python train.py --arch="transformer_decoder" --model="autoregressive pixel model" --dataset="microscope photos of single blood and bone marrow cells" --train_examples=97085 --image_size=20 --horizontal_flip=true --levels_per_channel=8 --vocab_size=513 --width=384 --layers=8 --norm="layernorm" --norm_position="pre" --activation="gelu" --mlp_ratio=2 --head_dim=32 --fused_qkv=true --bias="none" --qk_norm=false --layer_scale_init=1.0 --parallel_block=false --inner_norm=false --positions="learned" --tie_embeddings=false --init="kaiming_normal" --residual_init="none" --optimizer="soap" --beta2=0.95 --lr=0.0018 --beta1=0.95 --shampoo_beta=0.95 --eps=1e-08 --precondition_frequency=25 --max_precond_dim=512 --one_sided=true --adamw_lr_other_params=0.0028 --grad_clip=1.0 --magnitude_pruning=0.3 --steps=19000 --batch_size=64 --epochs=12.5 --lr_schedule="step" --warmup_steps=950 --weight_decay=0.1 --adamw_weight_decay_other_params=0
Rows from block 3 of a small autoregressive pixel model, named by matrix and row number. Rows with one number belong to one neuron. Each number is 50 + 12 x the weight over its row's rms, rounded and kept within 0 to 99. All counts start at 0.
Before each neuron's rows are labels from the 100 images, of 14976, where the neuron reaches its highest value: "top examples" is what is common among them. Only what is clearly more common there than usual is listed. The data: microscope photos of single blood and bone marrow cells.
# fc1: MLP up (model.blocks.3.mlp.fc1.weight, 768x384), inputs 192-287
# fc2: MLP down (model.blocks.3.mlp.fc2.weight, 384x768, transposed), outputs 192-287

top examples: cell type: erythroblast
fc1.504:67 83 47 46 60 50 50 45 50 50 50 53 60 61 33 38 25 50 34 50 60 35 67 65 50 50 50 50 51 40 41 54 50 49 52 31 50 43 69 36 87 50 38 60 52 50 73 35 70 64 50 51 50 45 25 50 40 44 59 51 56 50 71 64 70 52 50 45 44 16 50 68 50 50 50 76 39 27 35 50 50 67 49 41 50 50 50 25 63 50 74 50 55 50 50 65
fc2.504:40 50 57 60 53 65 46 56 23 58 50 27 50 49 49 50 48 50 50 42 50 50 50 61 50 24 50 50 30 43 33 57 73 32 50 64 50 38 37 50 28 28 43 41 38 50 40 71 42 50 40 77 50 50 40 29 50 50 50 39 54 47 36 48 70 50 75 50 44 41 40 33 46 55 44 50 46 45 50 36 37 50 60 50 55 50 50 33 42 67 65 58 59 50 40 44

top examples: cell type: erythroblast
fc1.379:46 53 50 60 29 59 50 51 39 70 35 55 28 56 50 42 50 44 65 36 46 41 52 46 50 50 53 50 53 28 37 36 23 52 58 37 50 18 62 50 56 61 66 59 50 50 63 50 50 50 50 33 51 50 50 50 49 42 19 49 68 50 77 23 50 42 41 68 56 45 50 42 50 44 47 50 50 48 53 55 50 61 47 41 50 37 50 31 69 58 60 21 16 50 50 50
fc2.379:66 40 35 50 55 50 77 52 47 34 50 50 50 45 47 27 50 50 45 60 48 50 42 50 72 30 53 28 50 50 50 59 59 23 61 50 72 50 50 56 47 46 50 42 46 42 50 58 50 50 58 50 31 69 50 38 63 73 53 58 66 51 50 53 65 77 58 65 53 50 50 50 37 61 56 50 17 74 61 28 50 50 33 68 16 43 50 31 40 50 47 50 55 66 49 50

top examples: cell type: artefact
fc1.656:55 35 38 61 64 50 52 50 50 33 59 50 29 50 50 86 37 76 41 50 50 44 56 50 59 49 43 50 65 37 64 41 50 52 69 50 44 64 51 50 50 50 50 69 50 49 60 41 75 47 54 50 50 37 50 63 66 64 41 56 75 70 41 70 53 43 55 48 56 50 50 56 61 50 62 67 50 50 50 63 50 48 67 31 16 50 41 50 67 32 42 41 63 61 50 72
fc2.656:43 38 50 51 46 50 59 46 48 50 50 41 50 50 49 64 62 36 60 28 54 63 60 50 50 50 73 41 33 53 50 59 43 50 43 50 47 38 40 44 23 36 50 38 71 59 50 60 53 33 45 58 28 66 75 55 43 50 42 52 50 45 34 53 48 50 57 50 60 50 50 35 50 60 44 40 50 46 50 49 45 44 56 50 65 50 69 28 50 74 50 36 41 54 42 48

top examples: cell type: artefact
fc1.38:49 41 50 41 35 24 50 32 50 57 51 40 50 50 48 51 50 50 53 66 50 18 68 50 63 68 69 50 50 57 52 36 43 60 66 36 50 59 62 55 60 62 50 42 45 50 53 21 50 50 67 50 50 40 50 50 21 50 50 70 51 60 57 50 43 32 48 50 63 51 41 73 54 50 50 45 41 57 50 50 50 51 50 50 60 52 50 50 65 45 40 50 51 57 50 49
fc2.38:78 46 50 64 50 50 58 83 54 50 39 67 34 37 80 47 53 48 37 31 54 48 47 40 41 58 48 50 50 54 72 50 67 27 58 83 50 61 62 42 79 64 40 37 54 50 63 45 64 56 50 35 46 41 50 47 72 50 56 56 47 34 50 50 55 60 59 39 35 48 50 50 77 28 33 50 49 58 54 54 50 47 41 50 50 43 46 40 48 37 51 50 43 50 46 50

top examples: cell type: eosinophil
fc1.395:50 31 47 35 48 41 47 50 49 63 44 35 58 50 53 50 42 65 50 50 53 57 34 50 45 37 37 55 48 50 72 44 42 50 75 50 63 50 38 50 34 50 22 50 60 46 46 69 41 50 50 52 60 39 57 53 29 34 70 50 50 74 65 50 66 50 54 40 50 50 76 62 70 04 50 50 69 75 61 48 51 40 30 52 60 68 66 37 62 50 47 50 64 48 34 70
fc2.395:43 60 50 35 43 47 50 61 52 40 64 48 50 54 70 58 50 36 29 79 50 31 60 57 52 50 50 50 44 34 40 50 50 43 53 50 58 50 50 63 50 72 50 50 45 88 50 50 61 64 68 50 44 55 50 74 42 23 53 72 50 44 50 50 50 50 54 62 59 50 50 50 55 71 51 44 42 37 50 50 31 50 45 50 55 68 37 65 60 50 62 87 46 79 50 74

top examples: cell type: promyelocyte
fc1.699:69 39 54 67 50 41 44 52 50 57 63 50 58 47 65 65 50 47 50 56 35 75 40 38 50 50 60 30 74 50 72 47 75 39 49 70 79 50 45 50 46 50 32 63 50 71 28 43 62 50 37 50 50 60 21 47 35 61 67 50 50 50 16 50 50 47 50 40 27 40 50 50 60 50 71 77 50 59 45 50 66 50 59 45 40 50 66 64 61 63 64 40 50 53 57 50
fc2.699:49 50 79 65 63 60 50 53 50 71 50 89 40 44 60 48 57 52 52 50 50 27 45 60 33 36 50 55 40 65 50 59 43 65 58 32 30 50 32 46 43 41 50 50 50 50 61 50 34 40 27 11 28 50 48 50 48 60 50 50 41 50 50 42 50 49 47 50 54 53 44 34 50 50 48 34 33 50 59 50 57 50 55 50 50 50 47 58 50 50 42 54 49 66 50 60

top examples: cell type: artefact
fc1.232:44 42 68 50 75 69 62 43 36 52 35 60 60 61 45 34 62 50 33 50 50 44 50 56 57 35 50 54 30 58 58 43 56 50 50 29 63 66 40 42 38 38 58 50 57 84 55 17 35 50 36 39 50 50 50 50 50 27 80 39 50 50 50 50 42 45 50 50 50 50 53 79 50 40 72 70 50 50 50 34 39 50 50 52 76 68 27 42 35 50 50 67 51 40 50 46
fc2.232:36 48 50 44 47 50 67 63 50 50 50 69 66 50 50 58 60 50 50 60 49 50 37 50 50 40 45 66 52 41 53 73 50 48 57 19 57 75 50 61 70 50 50 50 43 52 01 39 36 23 84 27 50 47 62 50 50 52 28 34 41 67 48 78 26 54 50 71 39 42 50 64 44 50 75 50 45 68 46 31 50 50 50 35 55 66 35 50 18 72 50 31 51 51 39 38

top examples: cell type: segmented neutrophil; smear: peripheral blood
fc1.76:17 50 54 50 48 50 57 50 48 50 36 36 50 50 27 50 45 43 35 50 60 64 28 50 70 50 52 34 61 54 34 45 21 35 50 55 42 50 76 52 32 68 50 50 50 63 48 61 61 50 41 49 50 32 50 74 52 49 50 39 51 35 69 48 58 50 70 68 69 58 63 48 50 50 42 50 38 50 23 53 26 46 77 44 28 72 38 44 38 50 50 50 32 41 54 50
fc2.76:50 60 48 58 50 50 50 50 50 50 46 50 54 40 28 78 31 45 31 55 50 67 70 58 50 44 50 51 50 71 66 27 42 39 50 50 67 37 70 50 50 38 50 27 48 50 78 68 50 50 50 50 58 33 50 14 54 48 63 62 56 50 42 47 50 66 50 50 37 50 54 28 47 57 38 44 65 54 40 31 33 50 65 50 50 50 17 48 50 44 31 83 50 40 60 50

top examples: cell type: blast
fc1.767:70 50 47 35 55 44 50 42 50 35 50 50 60 45 37 45 75 50 56 50 50 58 54 50 50 67 26 50 50 50 79 45 50 60 48 49 50 63 50 39 50 28 50 51 63 48 50 72 35 50 50 60 50 44 54 50 52 29 37 57 48 38 50 41 59 50 50 35 43 65 48 50 29 40 50 40 34 53 50 50 53 40 50 76 50 49 50 68 52 50 72 29 35 83 63 50
fc2.767:70 50 36 35 33 26 32 52 42 64 50 65 34 53 61 26 37 51 46 50 50 26 38 50 65 73 45 42 64 52 29 49 45 62 56 73 59 32 50 68 50 50 50 55 50 50 50 58 57 57 55 33 35 52 40 51 41 50 45 60 86 29 25 37 50 52 50 69 68 24 50 38 50 68 50 47 43 49 50 50 50 50 64 50 59 72 50 50 49 57 43 70 50 42 70 35

top examples: cell type: segmented neutrophil
fc1.302:86 50 28 50 50 46 50 50 50 50 48 33 50 46 36 50 50 52 42 51 79 59 50 50 70 70 50 46 50 50 60 56 65 50 50 26 50 64 45 74 73 54 30 35 36 50 37 35 55 50 50 50 55 50 50 50 50 50 50 41 50 50 24 50 50 71 38 77 38 46 50 50 73 50 50 51 78 50 50 35 69 50 50 50 39 50 61 60 32 46 50 34 67 50 50 50
fc2.302:47 40 40 50 63 58 50 50 35 50 41 50 60 30 42 43 50 39 56 30 29 25 59 89 23 50 50 50 50 48 56 50 49 27 50 64 43 24 50 75 56 42 50 47 65 39 50 50 61 44 61 47 52 54 45 54 50 26 45 50 45 50 50 61 54 30 53 42 58 50 48 60 48 39 71 50 65 50 50 40 50 54 38 50 50 50 47 57 50 50 50 41 24 68 58 40

top examples: cell type: segmented neutrophil; smear: peripheral blood
fc1.209:50 41 50 73 50 55 63 61 50 28 65 50 50 56 66 50 47 46 50 67 58 73 50 50 52 37 50 35 64 51 50 78 50 47 50 50 44 51 52 45 21 65 48 44 54 35 48 50 50 38 50 51 57 59 57 50 58 69 49 41 50 50 84 47 68 61 67 50 33 60 78 58 38 50 50 57 40 50 42 50 45 50 39 36 58 51 41 47 50 27 63 30 50 50 50 38
fc2.209:50 63 70 27 52 52 49 51 50 50 50 63 74 71 36 47 50 66 62 59 55 50 60 69 28 49 76 50 50 52 52 63 50 40 50 50 43 39 69 59 50 35 54 50 56 50 66 69 50 46 38 52 50 41 50 58 40 64 50 52 50 14 55 63 79 50 34 46 46 51 51 54 61 55 53 66 21 50 47 49 51 50 24 42 66 55 56 40 58 50 50 56 63 46 60 48

top examples: smear: peripheral blood
fc1.476:77 50 67 71 50 50 50 50 46 86 70 51 52 46 50 71 50 60 50 49 55 50 53 50 50 48 47 50 35 50 64 67 41 34 66 50 41 44 71 50 24 42 71 38 80 62 42 59 50 55 54 50 54 46 64 60 50 62 50 50 54 50 60 50 50 33 48 42 50 69 50 19 53 50 55 50 63 44 50 61 50 50 29 60 44 50 50 68 63 56 62 50 45 65 50 73
fc2.476:64 65 45 50 36 67 46 72 45 62 46 31 50 50 50 53 53 67 45 60 54 60 50 50 47 50 57 50 21 50 28 58 59 50 48 57 86 37 50 56 37 48 50 29 50 19 50 31 50 50 50 50 16 50 49 50 41 41 29 59 50 74 25 43 19 31 58 29 68 42 50 50 20 70 48 73 41 50 37 50 50 84 63 57 50 56 31 45 66 42 63 26 50 46 59 57

top examples: cell type: promyelocyte
fc1.95:65 69 58 60 44 50 32 33 44 72 61 46 57 55 47 50 63 58 34 74 39 46 40 50 45 42 64 58 61 50 50 47 40 74 58 50 47 30 44 55 58 69 50 55 50 50 69 52 27 50 48 28 49 49 39 38 50 43 69 50 39 53 56 67 50 50 52 50 57 50 50 24 50 46 23 59 50 75 65 53 50 55 50 50 60 45 20 50 57 56 46 50 61 61 77 23
fc2.95:52 50 50 60 51 46 61 50 47 24 50 54 71 50 50 37 56 50 50 50 49 44 47 45 62 49 35 84 37 41 32 71 40 58 59 40 73 48 52 50 41 31 46 50 61 40 45 39 53 50 37 70 55 37 31 50 50 27 50 59 71 27 50 52 42 32 29 52 50 54 47 51 53 55 53 54 48 50 50 25 35 50 50 70 76 31 55 47 49 43 64 59 40 50 50 75

top examples: cell type: promyelocyte
fc1.358:48 30 42 59 50 52 50 50 50 53 63 50 39 65 36 53 63 58 50 88 50 33 68 28 50 37 53 35 56 58 58 43 50 31 64 71 53 50 50 51 67 50 23 70 28 49 47 50 63 50 31 50 59 50 48 50 50 48 41 50 50 50 30 40 48 28 64 18 37 50 33 35 85 50 50 47 63 69 40 50 50 50 35 50 58 50 50 33 44 60 63 50 50 50 50 27
fc2.358:50 33 63 50 71 39 49 50 52 47 43 64 50 71 50 56 76 50 49 25 57 35 66 50 50 50 27 74 48 66 30 50 43 43 50 38 45 50 51 54 36 23 50 40 67 62 52 35 63 50 40 42 50 49 50 60 69 67 64 50 50 47 49 53 45 57 52 50 63 76 50 50 26 47 50 50 50 50 50 57 49 50 50 50 51 36 51 50 65 47 50 25 59 50 61 73

top examples: cell type: eosinophil
fc1.620:50 42 51 50 50 50 59 14 19 68 50 55 43 50 50 62 50 50 58 81 50 56 55 58 40 71 33 50 57 35 62 37 64 59 50 73 69 53 45 27 46 56 58 62 38 60 64 50 51 50 45 50 50 50 75 50 59 50 72 54 42 50 52 50 50 50 50 40 71 50 55 50 47 50 49 50 58 50 57 50 50 43 57 62 60 47 27 40 81 50 60 56 68 41 48 72
fc2.620:50 50 61 24 44 47 59 40 44 80 42 37 42 57 65 54 50 50 50 71 31 59 41 50 48 18 50 44 41 20 54 34 50 41 50 50 50 50 50 46 30 50 60 54 44 11 50 56 57 37 50 59 42 48 63 53 55 50 45 50 13 50 73 40 71 43 63 37 50 72 36 50 43 50 71 50 43 81 56 60 59 50 42 30 50 50 64 18 38 52 63 50 50 53 55 67

top examples: cell type: blast
fc1.453:37 56 73 79 78 36 92 33 50 37 31 42 87 70 39 49 50 50 50 50 36 30 45 50 45 50 48 44 42 67 36 50 50 38 38 50 31 44 50 14 50 50 50 49 52 48 52 25 36 55 38 50 62 57 50 58 50 24 51 36 56 51 70 44 40 36 55 51 66 36 50 50 38 50 55 41 40 50 42 50 58 50 50 50 66 50 40 56 35 61 55 44 50 50 24 50
fc2.453:50 50 37 45 50 63 68 83 50 67 70 50 36 37 41 51 50 46 53 61 55 74 50 52 50 71 50 53 50 59 54 49 69 72 53 48 64 61 64 42 50 57 43 50 43 41 00 37 38 34 61 36 32 36 45 33 50 63 43 56 75 50 30 67 50 65 50 50 50 41 39 71 54 48 68 70 73 50 27 54 67 21 26 54 50 33 42 50 30 55 62 41 49 50 50 50

top examples: cell type: blast; cell type: promyelocyte
fc1.588:50 50 50 50 66 43 50 50 24 38 50 51 48 62 72 28 55 57 61 35 41 59 51 60 50 51 47 58 50 48 46 50 70 50 26 73 53 44 50 66 58 37 35 39 50 50 50 37 23 50 49 61 48 46 50 48 50 64 62 62 44 51 50 60 75 28 50 59 50 50 70 40 23 34 31 55 40 69 50 44 59 41 50 50 50 47 50 65 57 69 50 44 48 71 44 50
fc2.588:50 51 37 48 50 47 50 58 64 50 64 50 59 40 50 50 50 50 36 50 50 50 40 35 50 67 65 62 50 63 35 55 50 76 64 63 53 50 52 71 40 50 53 34 50 50 42 60 61 48 50 40 50 50 63 50 50 50 43 68 50 34 50 77 58 50 34 45 50 67 50 39 50 50 50 41 50 37 72 43 50 50 61 50 29 58 70 43 64 50 50 65 50 19 50 46

top examples: cell type: promyelocyte
fc1.556:69 62 44 55 36 54 65 35 61 29 58 74 50 67 60 38 55 54 50 70 42 50 47 32 50 38 63 53 64 50 55 35 50 50 84 50 66 50 58 59 70 35 50 34 37 67 54 34 50 53 24 44 42 47 50 66 42 50 30 40 43 50 36 44 54 50 50 54 50 51 49 25 65 48 37 50 50 46 50 50 50 59 25 54 56 73 50 45 46 63 50 45 50 47 50 35
fc2.556:33 50 50 54 36 37 46 50 65 50 55 79 61 50 50 62 55 77 66 37 50 45 60 48 72 52 57 50 50 50 36 60 58 47 62 50 40 46 35 50 46 56 46 67 20 37 40 50 40 52 50 32 50 33 50 50 50 35 59 50 57 56 76 37 64 50 32 50 50 60 50 53 50 50 63 50 56 50 50 41 35 50 50 62 50 30 46 41 50 41 50 63 51 75 60 71

top examples: cell type: promyelocyte
fc1.317:65 49 40 59 35 37 31 65 60 50 46 50 50 49 60 50 50 58 85 60 50 66 54 50 50 50 34 47 50 58 50 31 52 50 50 54 47 50 50 74 53 49 50 60 50 42 63 50 50 64 70 50 50 31 34 32 57 44 40 58 50 40 20 52 50 41 50 50 24 50 49 42 50 55 48 50 37 50 50 50 50 48 49 50 50 40 36 50 36 19 62 46 69 50 50 30
fc2.317:71 50 56 64 54 41 45 70 44 52 42 55 50 66 53 50 38 56 46 50 24 50 42 50 50 50 42 50 64 50 37 64 63 35 77 50 44 44 50 55 32 53 50 47 37 32 44 50 50 36 50 50 53 68 28 55 50 47 50 50 53 60 50 44 48 44 50 50 50 55 50 38 29 40 50 75 50 50 39 50 50 50 64 43 50 31 42 25 42 65 67 50 32 64 50 50

top examples: cell type: segmented neutrophil
fc1.74:50 50 42 74 45 24 61 32 50 51 41 50 59 43 50 33 50 55 50 50 59 64 50 30 51 56 54 43 50 54 50 70 50 50 29 48 36 50 50 66 42 62 47 27 50 50 59 49 67 59 37 56 58 58 60 54 50 58 26 50 49 62 63 50 39 46 50 75 50 50 29 50 50 50 50 43 73 41 48 41 36 41 60 70 62 45 30 75 47 37 43 60 50 50 32 50
fc2.74:50 44 50 48 60 75 50 33 50 20 53 50 50 50 59 56 76 63 50 50 52 18 50 52 63 60 61 50 53 61 50 63 54 75 67 42 72 50 50 70 61 37 36 72 50 58 53 44 50 48 60 49 37 50 58 36 23 50 36 50 55 23 50 49 42 47 41 57 54 43 57 50 49 69 50 36 18 72 57 45 50 47 65 55 50 51 39 60 57 50 40 49 41 50 50 50

top examples: cell type: eosinophil
fc1.742:41 74 50 30 50 47 50 56 60 50 34 88 50 54 32 58 36 21 65 50 25 86 37 76 50 49 55 41 50 37 50 57 25 50 44 31 51 36 37 30 76 50 53 56 50 40 50 47 50 50 89 50 49 70 66 50 49 50 32 57 50 51 39 50 50 50 29 50 69 50 34 50 50 58 17 35 50 50 50 50 35 50 64 61 83 42 48 70 50 68 46 41 50 50 50 48
fc2.742:24 62 54 61 39 50 65 50 58 50 44 50 50 50 67 50 50 50 50 50 50 51 50 17 35 45 49 46 36 50 50 41 33 50 57 50 50 62 57 53 30 45 42 58 31 72 61 35 49 51 63 37 50 15 32 50 41 50 25 34 45 50 50 62 49 50 67 63 50 63 65 67 37 36 55 56 64 58 35 71 48 77 43 73 65 59 50 50 50 50 41 36 34 50 50 50

top examples: cell type: eosinophil
fc1.603:50 42 57 50 49 39 31 50 27 56 34 58 68 60 50 49 36 65 50 73 40 45 36 49 38 56 50 50 41 31 54 48 64 76 50 23 63 50 50 23 50 50 50 50 49 33 51 64 55 50 50 58 47 57 58 45 58 50 50 44 50 50 77 50 63 42 52 42 50 50 36 59 66 50 50 43 22 50 49 41 74 40 61 65 57 50 33 57 68 65 57 69 61 42 67 50
fc2.603:52 38 65 42 45 58 50 58 29 62 67 50 26 38 52 64 45 48 50 51 50 47 50 57 50 52 35 53 50 38 50 41 25 51 66 44 52 42 39 50 71 50 50 48 41 25 70 49 66 45 36 32 48 38 89 50 50 32 40 45 41 64 82 53 70 50 50 43 38 48 50 34 37 28 63 64 50 71 54 50 56 36 52 21 52 54 50 46 52 50 41 40 52 51 39 69

top examples: cell type: segmented neutrophil
fc1.464:68 45 50 61 54 50 72 31 37 40 41 53 67 40 57 55 46 43 59 50 58 72 58 49 52 63 50 50 39 50 21 50 70 50 33 58 49 56 32 36 44 57 43 55 50 53 20 27 41 62 50 41 52 50 50 33 59 50 50 57 44 43 47 50 63 69 46 42 52 51 48 50 33 50 50 46 72 50 50 36 46 50 50 44 50 28 50 32 50 34 74 45 50 42 53 31
fc2.464:40 66 31 57 60 38 50 66 50 51 50 75 50 50 46 49 50 42 50 55 50 28 50 54 68 46 66 28 67 46 59 54 40 51 50 42 59 62 74 50 59 35 25 50 50 59 73 50 66 74 69 62 46 35 41 50 77 50 50 50 50 69 40 50 52 55 37 50 50 60 50 50 73 48 36 43 54 60 32 50 40 61 38 32 54 50 36 75 44 22 50 54 29 54 50 58

top examples: cell type: erythroblast
fc1.49:50 33 69 74 50 50 50 28 50 78 42 32 39 54 68 50 50 50 32 65 50 50 46 50 29 37 56 50 36 50 45 50 38 28 57 50 62 59 50 47 50 37 62 39 54 50 37 58 54 62 66 50 71 86 50 74 34 77 49 50 50 51 50 62 40 39 50 50 60 50 61 36 52 59 57 53 36 46 50 65 52 77 38 50 50 50 50 50 50 61 67 50 16 31 48 88
fc2.49:53 71 50 50 56 42 57 78 58 43 61 50 47 41 50 61 43 54 42 30 50 62 43 50 60 52 54 67 48 50 45 50 69 50 50 50 50 55 86 78 50 50 50 63 47 50 50 48 50 50 50 50 48 36 32 56 48 35 44 66 78 62 61 37 50 50 61 41 61 50 50 49 24 50 43 50 52 50 33 42 50 50 50 52 50 44 50 52 50 50 55 50 67 50 59 50

top examples: cell type: segmented neutrophil
fc1.522:77 34 50 45 39 38 41 61 50 64 61 58 49 48 39 50 20 50 78 44 47 43 58 50 50 77 67 33 70 46 62 46 50 67 34 34 41 37 76 50 50 32 40 50 50 50 61 50 77 50 50 57 49 41 33 50 66 50 48 41 51 50 52 52 50 50 75 50 27 62 63 50 37 69 58 50 50 46 52 57 50 67 59 33 50 56 68 50 69 37 14 50 55 23 50 46
fc2.522:19 50 50 59 73 47 48 33 47 50 50 20 37 26 50 51 50 47 38 48 52 37 48 50 21 50 44 51 67 54 50 63 56 57 79 50 54 24 50 53 50 51 49 38 22 50 50 66 50 50 50 31 70 47 58 47 50 50 48 50 51 50 75 61 47 74 39 58 38 32 27 67 54 71 68 50 44 50 50 35 49 57 40 69 54 50 50 69 46 50 50 62 50 47 35 50

top examples: cell type: artefact
fc1.135:52 50 16 72 50 45 50 03 50 26 53 50 50 43 50 48 77 66 36 40 50 50 50 79 50 67 71 62 45 40 37 59 46 49 48 61 39 50 65 50 45 40 62 50 50 50 67 44 67 50 35 50 43 50 50 50 50 50 63 46 23 66 25 83 39 53 50 58 63 50 50 41 48 42 63 39 43 27 71 56 58 58 53 50 77 51 50 55 47 66 50 50 44 67 50 61
fc2.135:50 50 50 36 50 50 67 61 50 75 50 52 57 10 61 50 50 69 40 50 40 50 50 52 50 50 50 50 50 70 48 56 54 50 78 43 81 63 50 63 50 18 50 50 58 50 50 15 47 33 68 45 50 56 50 50 30 66 67 50 50 50 50 49 57 67 50 50 50 43 50 50 50 77 64 50 53 36 52 35 39 50 50 50 25 35 42 50 50 54 53 59 50 38 41 50

top examples: cell type: segmented neutrophil
fc1.463:50 50 43 41 29 50 50 58 40 65 50 50 45 49 44 50 50 51 31 46 77 48 50 40 50 41 71 79 50 50 62 50 54 50 85 35 65 40 50 31 50 45 53 50 64 50 54 30 50 59 58 50 58 42 32 55 50 50 58 53 68 42 50 53 50 39 60 36 50 59 50 45 56 65 71 70 30 54 29 50 50 50 42 44 46 50 50 56 43 66 74 65 50 50 75 49
fc2.463:43 84 50 50 71 65 50 55 62 35 41 74 50 44 64 50 58 50 81 29 50 50 50 50 50 50 46 28 55 82 35 50 40 67 50 61 35 32 56 50 50 46 54 55 50 54 50 50 50 50 62 62 44 42 50 50 65 50 52 45 50 50 50 55 32 50 50 49 40 34 71 50 51 50 29 30 63 50 48 50 50 60 24 76 50 50 41 50 28 70 50 50 57 27 35 48

top examples: cell type: blast
fc1.542:22 48 50 50 37 67 59 50 63 27 31 34 50 55 50 43 43 68 50 61 41 55 37 50 50 50 50 47 21 50 32 34 50 65 55 50 48 53 49 50 33 50 50 74 50 50 71 50 50 42 50 29 37 50 37 50 41 61 62 50 66 50 23 47 53 37 28 57 43 51 55 67 35 66 78 49 44 50 51 50 52 73 50 41 41 36 69 50 50 50 73 20 50 50 40 49
fc2.542:45 41 58 69 72 75 37 40 52 42 67 54 77 68 36 65 46 50 50 42 43 38 55 50 32 65 59 43 50 76 55 55 35 50 52 50 50 50 45 50 70 49 32 50 62 50 50 23 50 71 50 58 62 47 50 50 62 55 34 65 74 68 50 60 65 50 39 50 44 44 50 50 62 63 50 40 40 50 52 49 50 69 42 70 50 50 50 48 39 49 60 43 50 50 61 45

top examples: cell type: promyelocyte
fc1.65:85 46 50 52 52 45 50 47 66 80 50 74 50 50 50 68 50 50 68 50 50 50 40 41 58 59 47 52 38 50 33 50 47 63 68 36 46 50 35 19 34 84 57 50 50 27 52 31 18 50 59 50 31 50 50 72 57 50 50 51 60 45 42 76 50 57 15 59 30 50 50 50 31 63 37 50 56 50 42 46 51 70 50 50 47 58 46 50 50 50 50 38 38 61 58 34
fc2.65:27 34 55 26 65 50 50 69 33 44 80 44 34 55 56 46 50 50 50 67 50 50 50 65 32 39 51 60 62 51 46 36 50 53 92 67 50 38 53 93 50 34 48 49 50 68 65 50 44 56 72 38 50 81 77 40 36 73 50 50 73 47 50 63 42 31 73 61 36 50 57 51 34 57 60 50 79 38 32 57 32 37 71 89 59 65 50 50 64 27 40 61 39 55 35 50

top examples: cell type: erythroblast
fc1.523:59 42 51 62 67 57 35 36 45 50 36 59 50 55 50 50 56 74 38 50 50 46 62 50 19 50 50 50 40 50 50 49 60 38 35 25 51 55 50 28 42 52 62 50 42 50 50 38 27 71 50 50 45 31 12 57 41 57 50 41 70 42 50 37 50 64 59 46 64 44 50 22 50 54 50 71 34 21 45 50 80 51 55 26 50 44 77 32 67 07 55 28 50 52 63 56
fc2.523:50 59 40 50 18 50 56 60 37 50 35 36 43 55 29 50 34 50 50 32 50 43 34 50 50 50 64 19 49 71 50 50 32 50 47 65 50 48 33 67 50 50 50 31 50 49 50 41 50 55 53 55 66 40 50 33 45 45 43 50 59 61 48 56 73 70 50 58 62 50 22 50 16 50 24 29 71 50 59 41 45 49 43 73 54 50 31 65 50 69 46 70 37 40 44 49

top examples: cell type: promyelocyte
fc1.561:34 57 50 64 50 31 62 41 58 31 61 50 84 72 50 79 63 73 50 50 30 59 50 70 50 44 57 50 28 65 50 49 53 50 31 52 50 50 48 20 49 25 60 39 47 50 54 57 35 50 46 66 63 50 50 50 50 31 50 50 56 50 36 62 29 42 50 50 52 42 41 49 69 50 50 61 40 50 50 63 53 50 51 50 50 77 50 43 44 51 46 74 26 50 38 61
fc2.561:68 43 72 26 50 61 74 56 33 53 50 46 52 50 45 51 65 56 50 50 69 50 50 50 50 50 49 59 53 37 50 65 57 50 50 39 50 50 39 58 50 60 30 48 35 48 50 50 65 50 71 50 39 50 42 32 50 57 73 38 85 31 54 54 50 72 63 56 55 50 51 50 57 62 61 67 47 44 50 42 69 47 50 41 50 47 50 52 51 89 60 63 50 54 50 54

top examples: smear: peripheral blood
fc1.28:50 41 72 50 54 43 47 59 50 40 50 50 62 50 50 50 46 61 60 50 50 50 45 50 83 50 50 48 50 51 33 52 48 34 38 50 50 59 43 50 32 50 34 50 50 53 50 71 61 92 65 50 50 42 48 58 35 53 34 65 46 39 51 43 50 47 58 60 28 50 23 70 37 50 50 61 44 50 44 45 36 47 50 50 48 62 59 45 37 49 58 50 71 66 50 50
fc2.28:68 50 35 61 50 63 55 45 79 43 50 50 40 41 59 51 53 49 33 52 48 48 50 50 34 55 79 51 35 35 33 54 63 70 41 68 55 46 50 34 31 50 40 54 45 43 50 41 65 43 50 28 39 50 65 59 49 39 50 49 48 53 41 25 66 31 72 49 50 50 22 35 50 54 48 57 50 61 53 56 27 39 62 50 50 50 64 44 62 50 43 46 39 29 57 50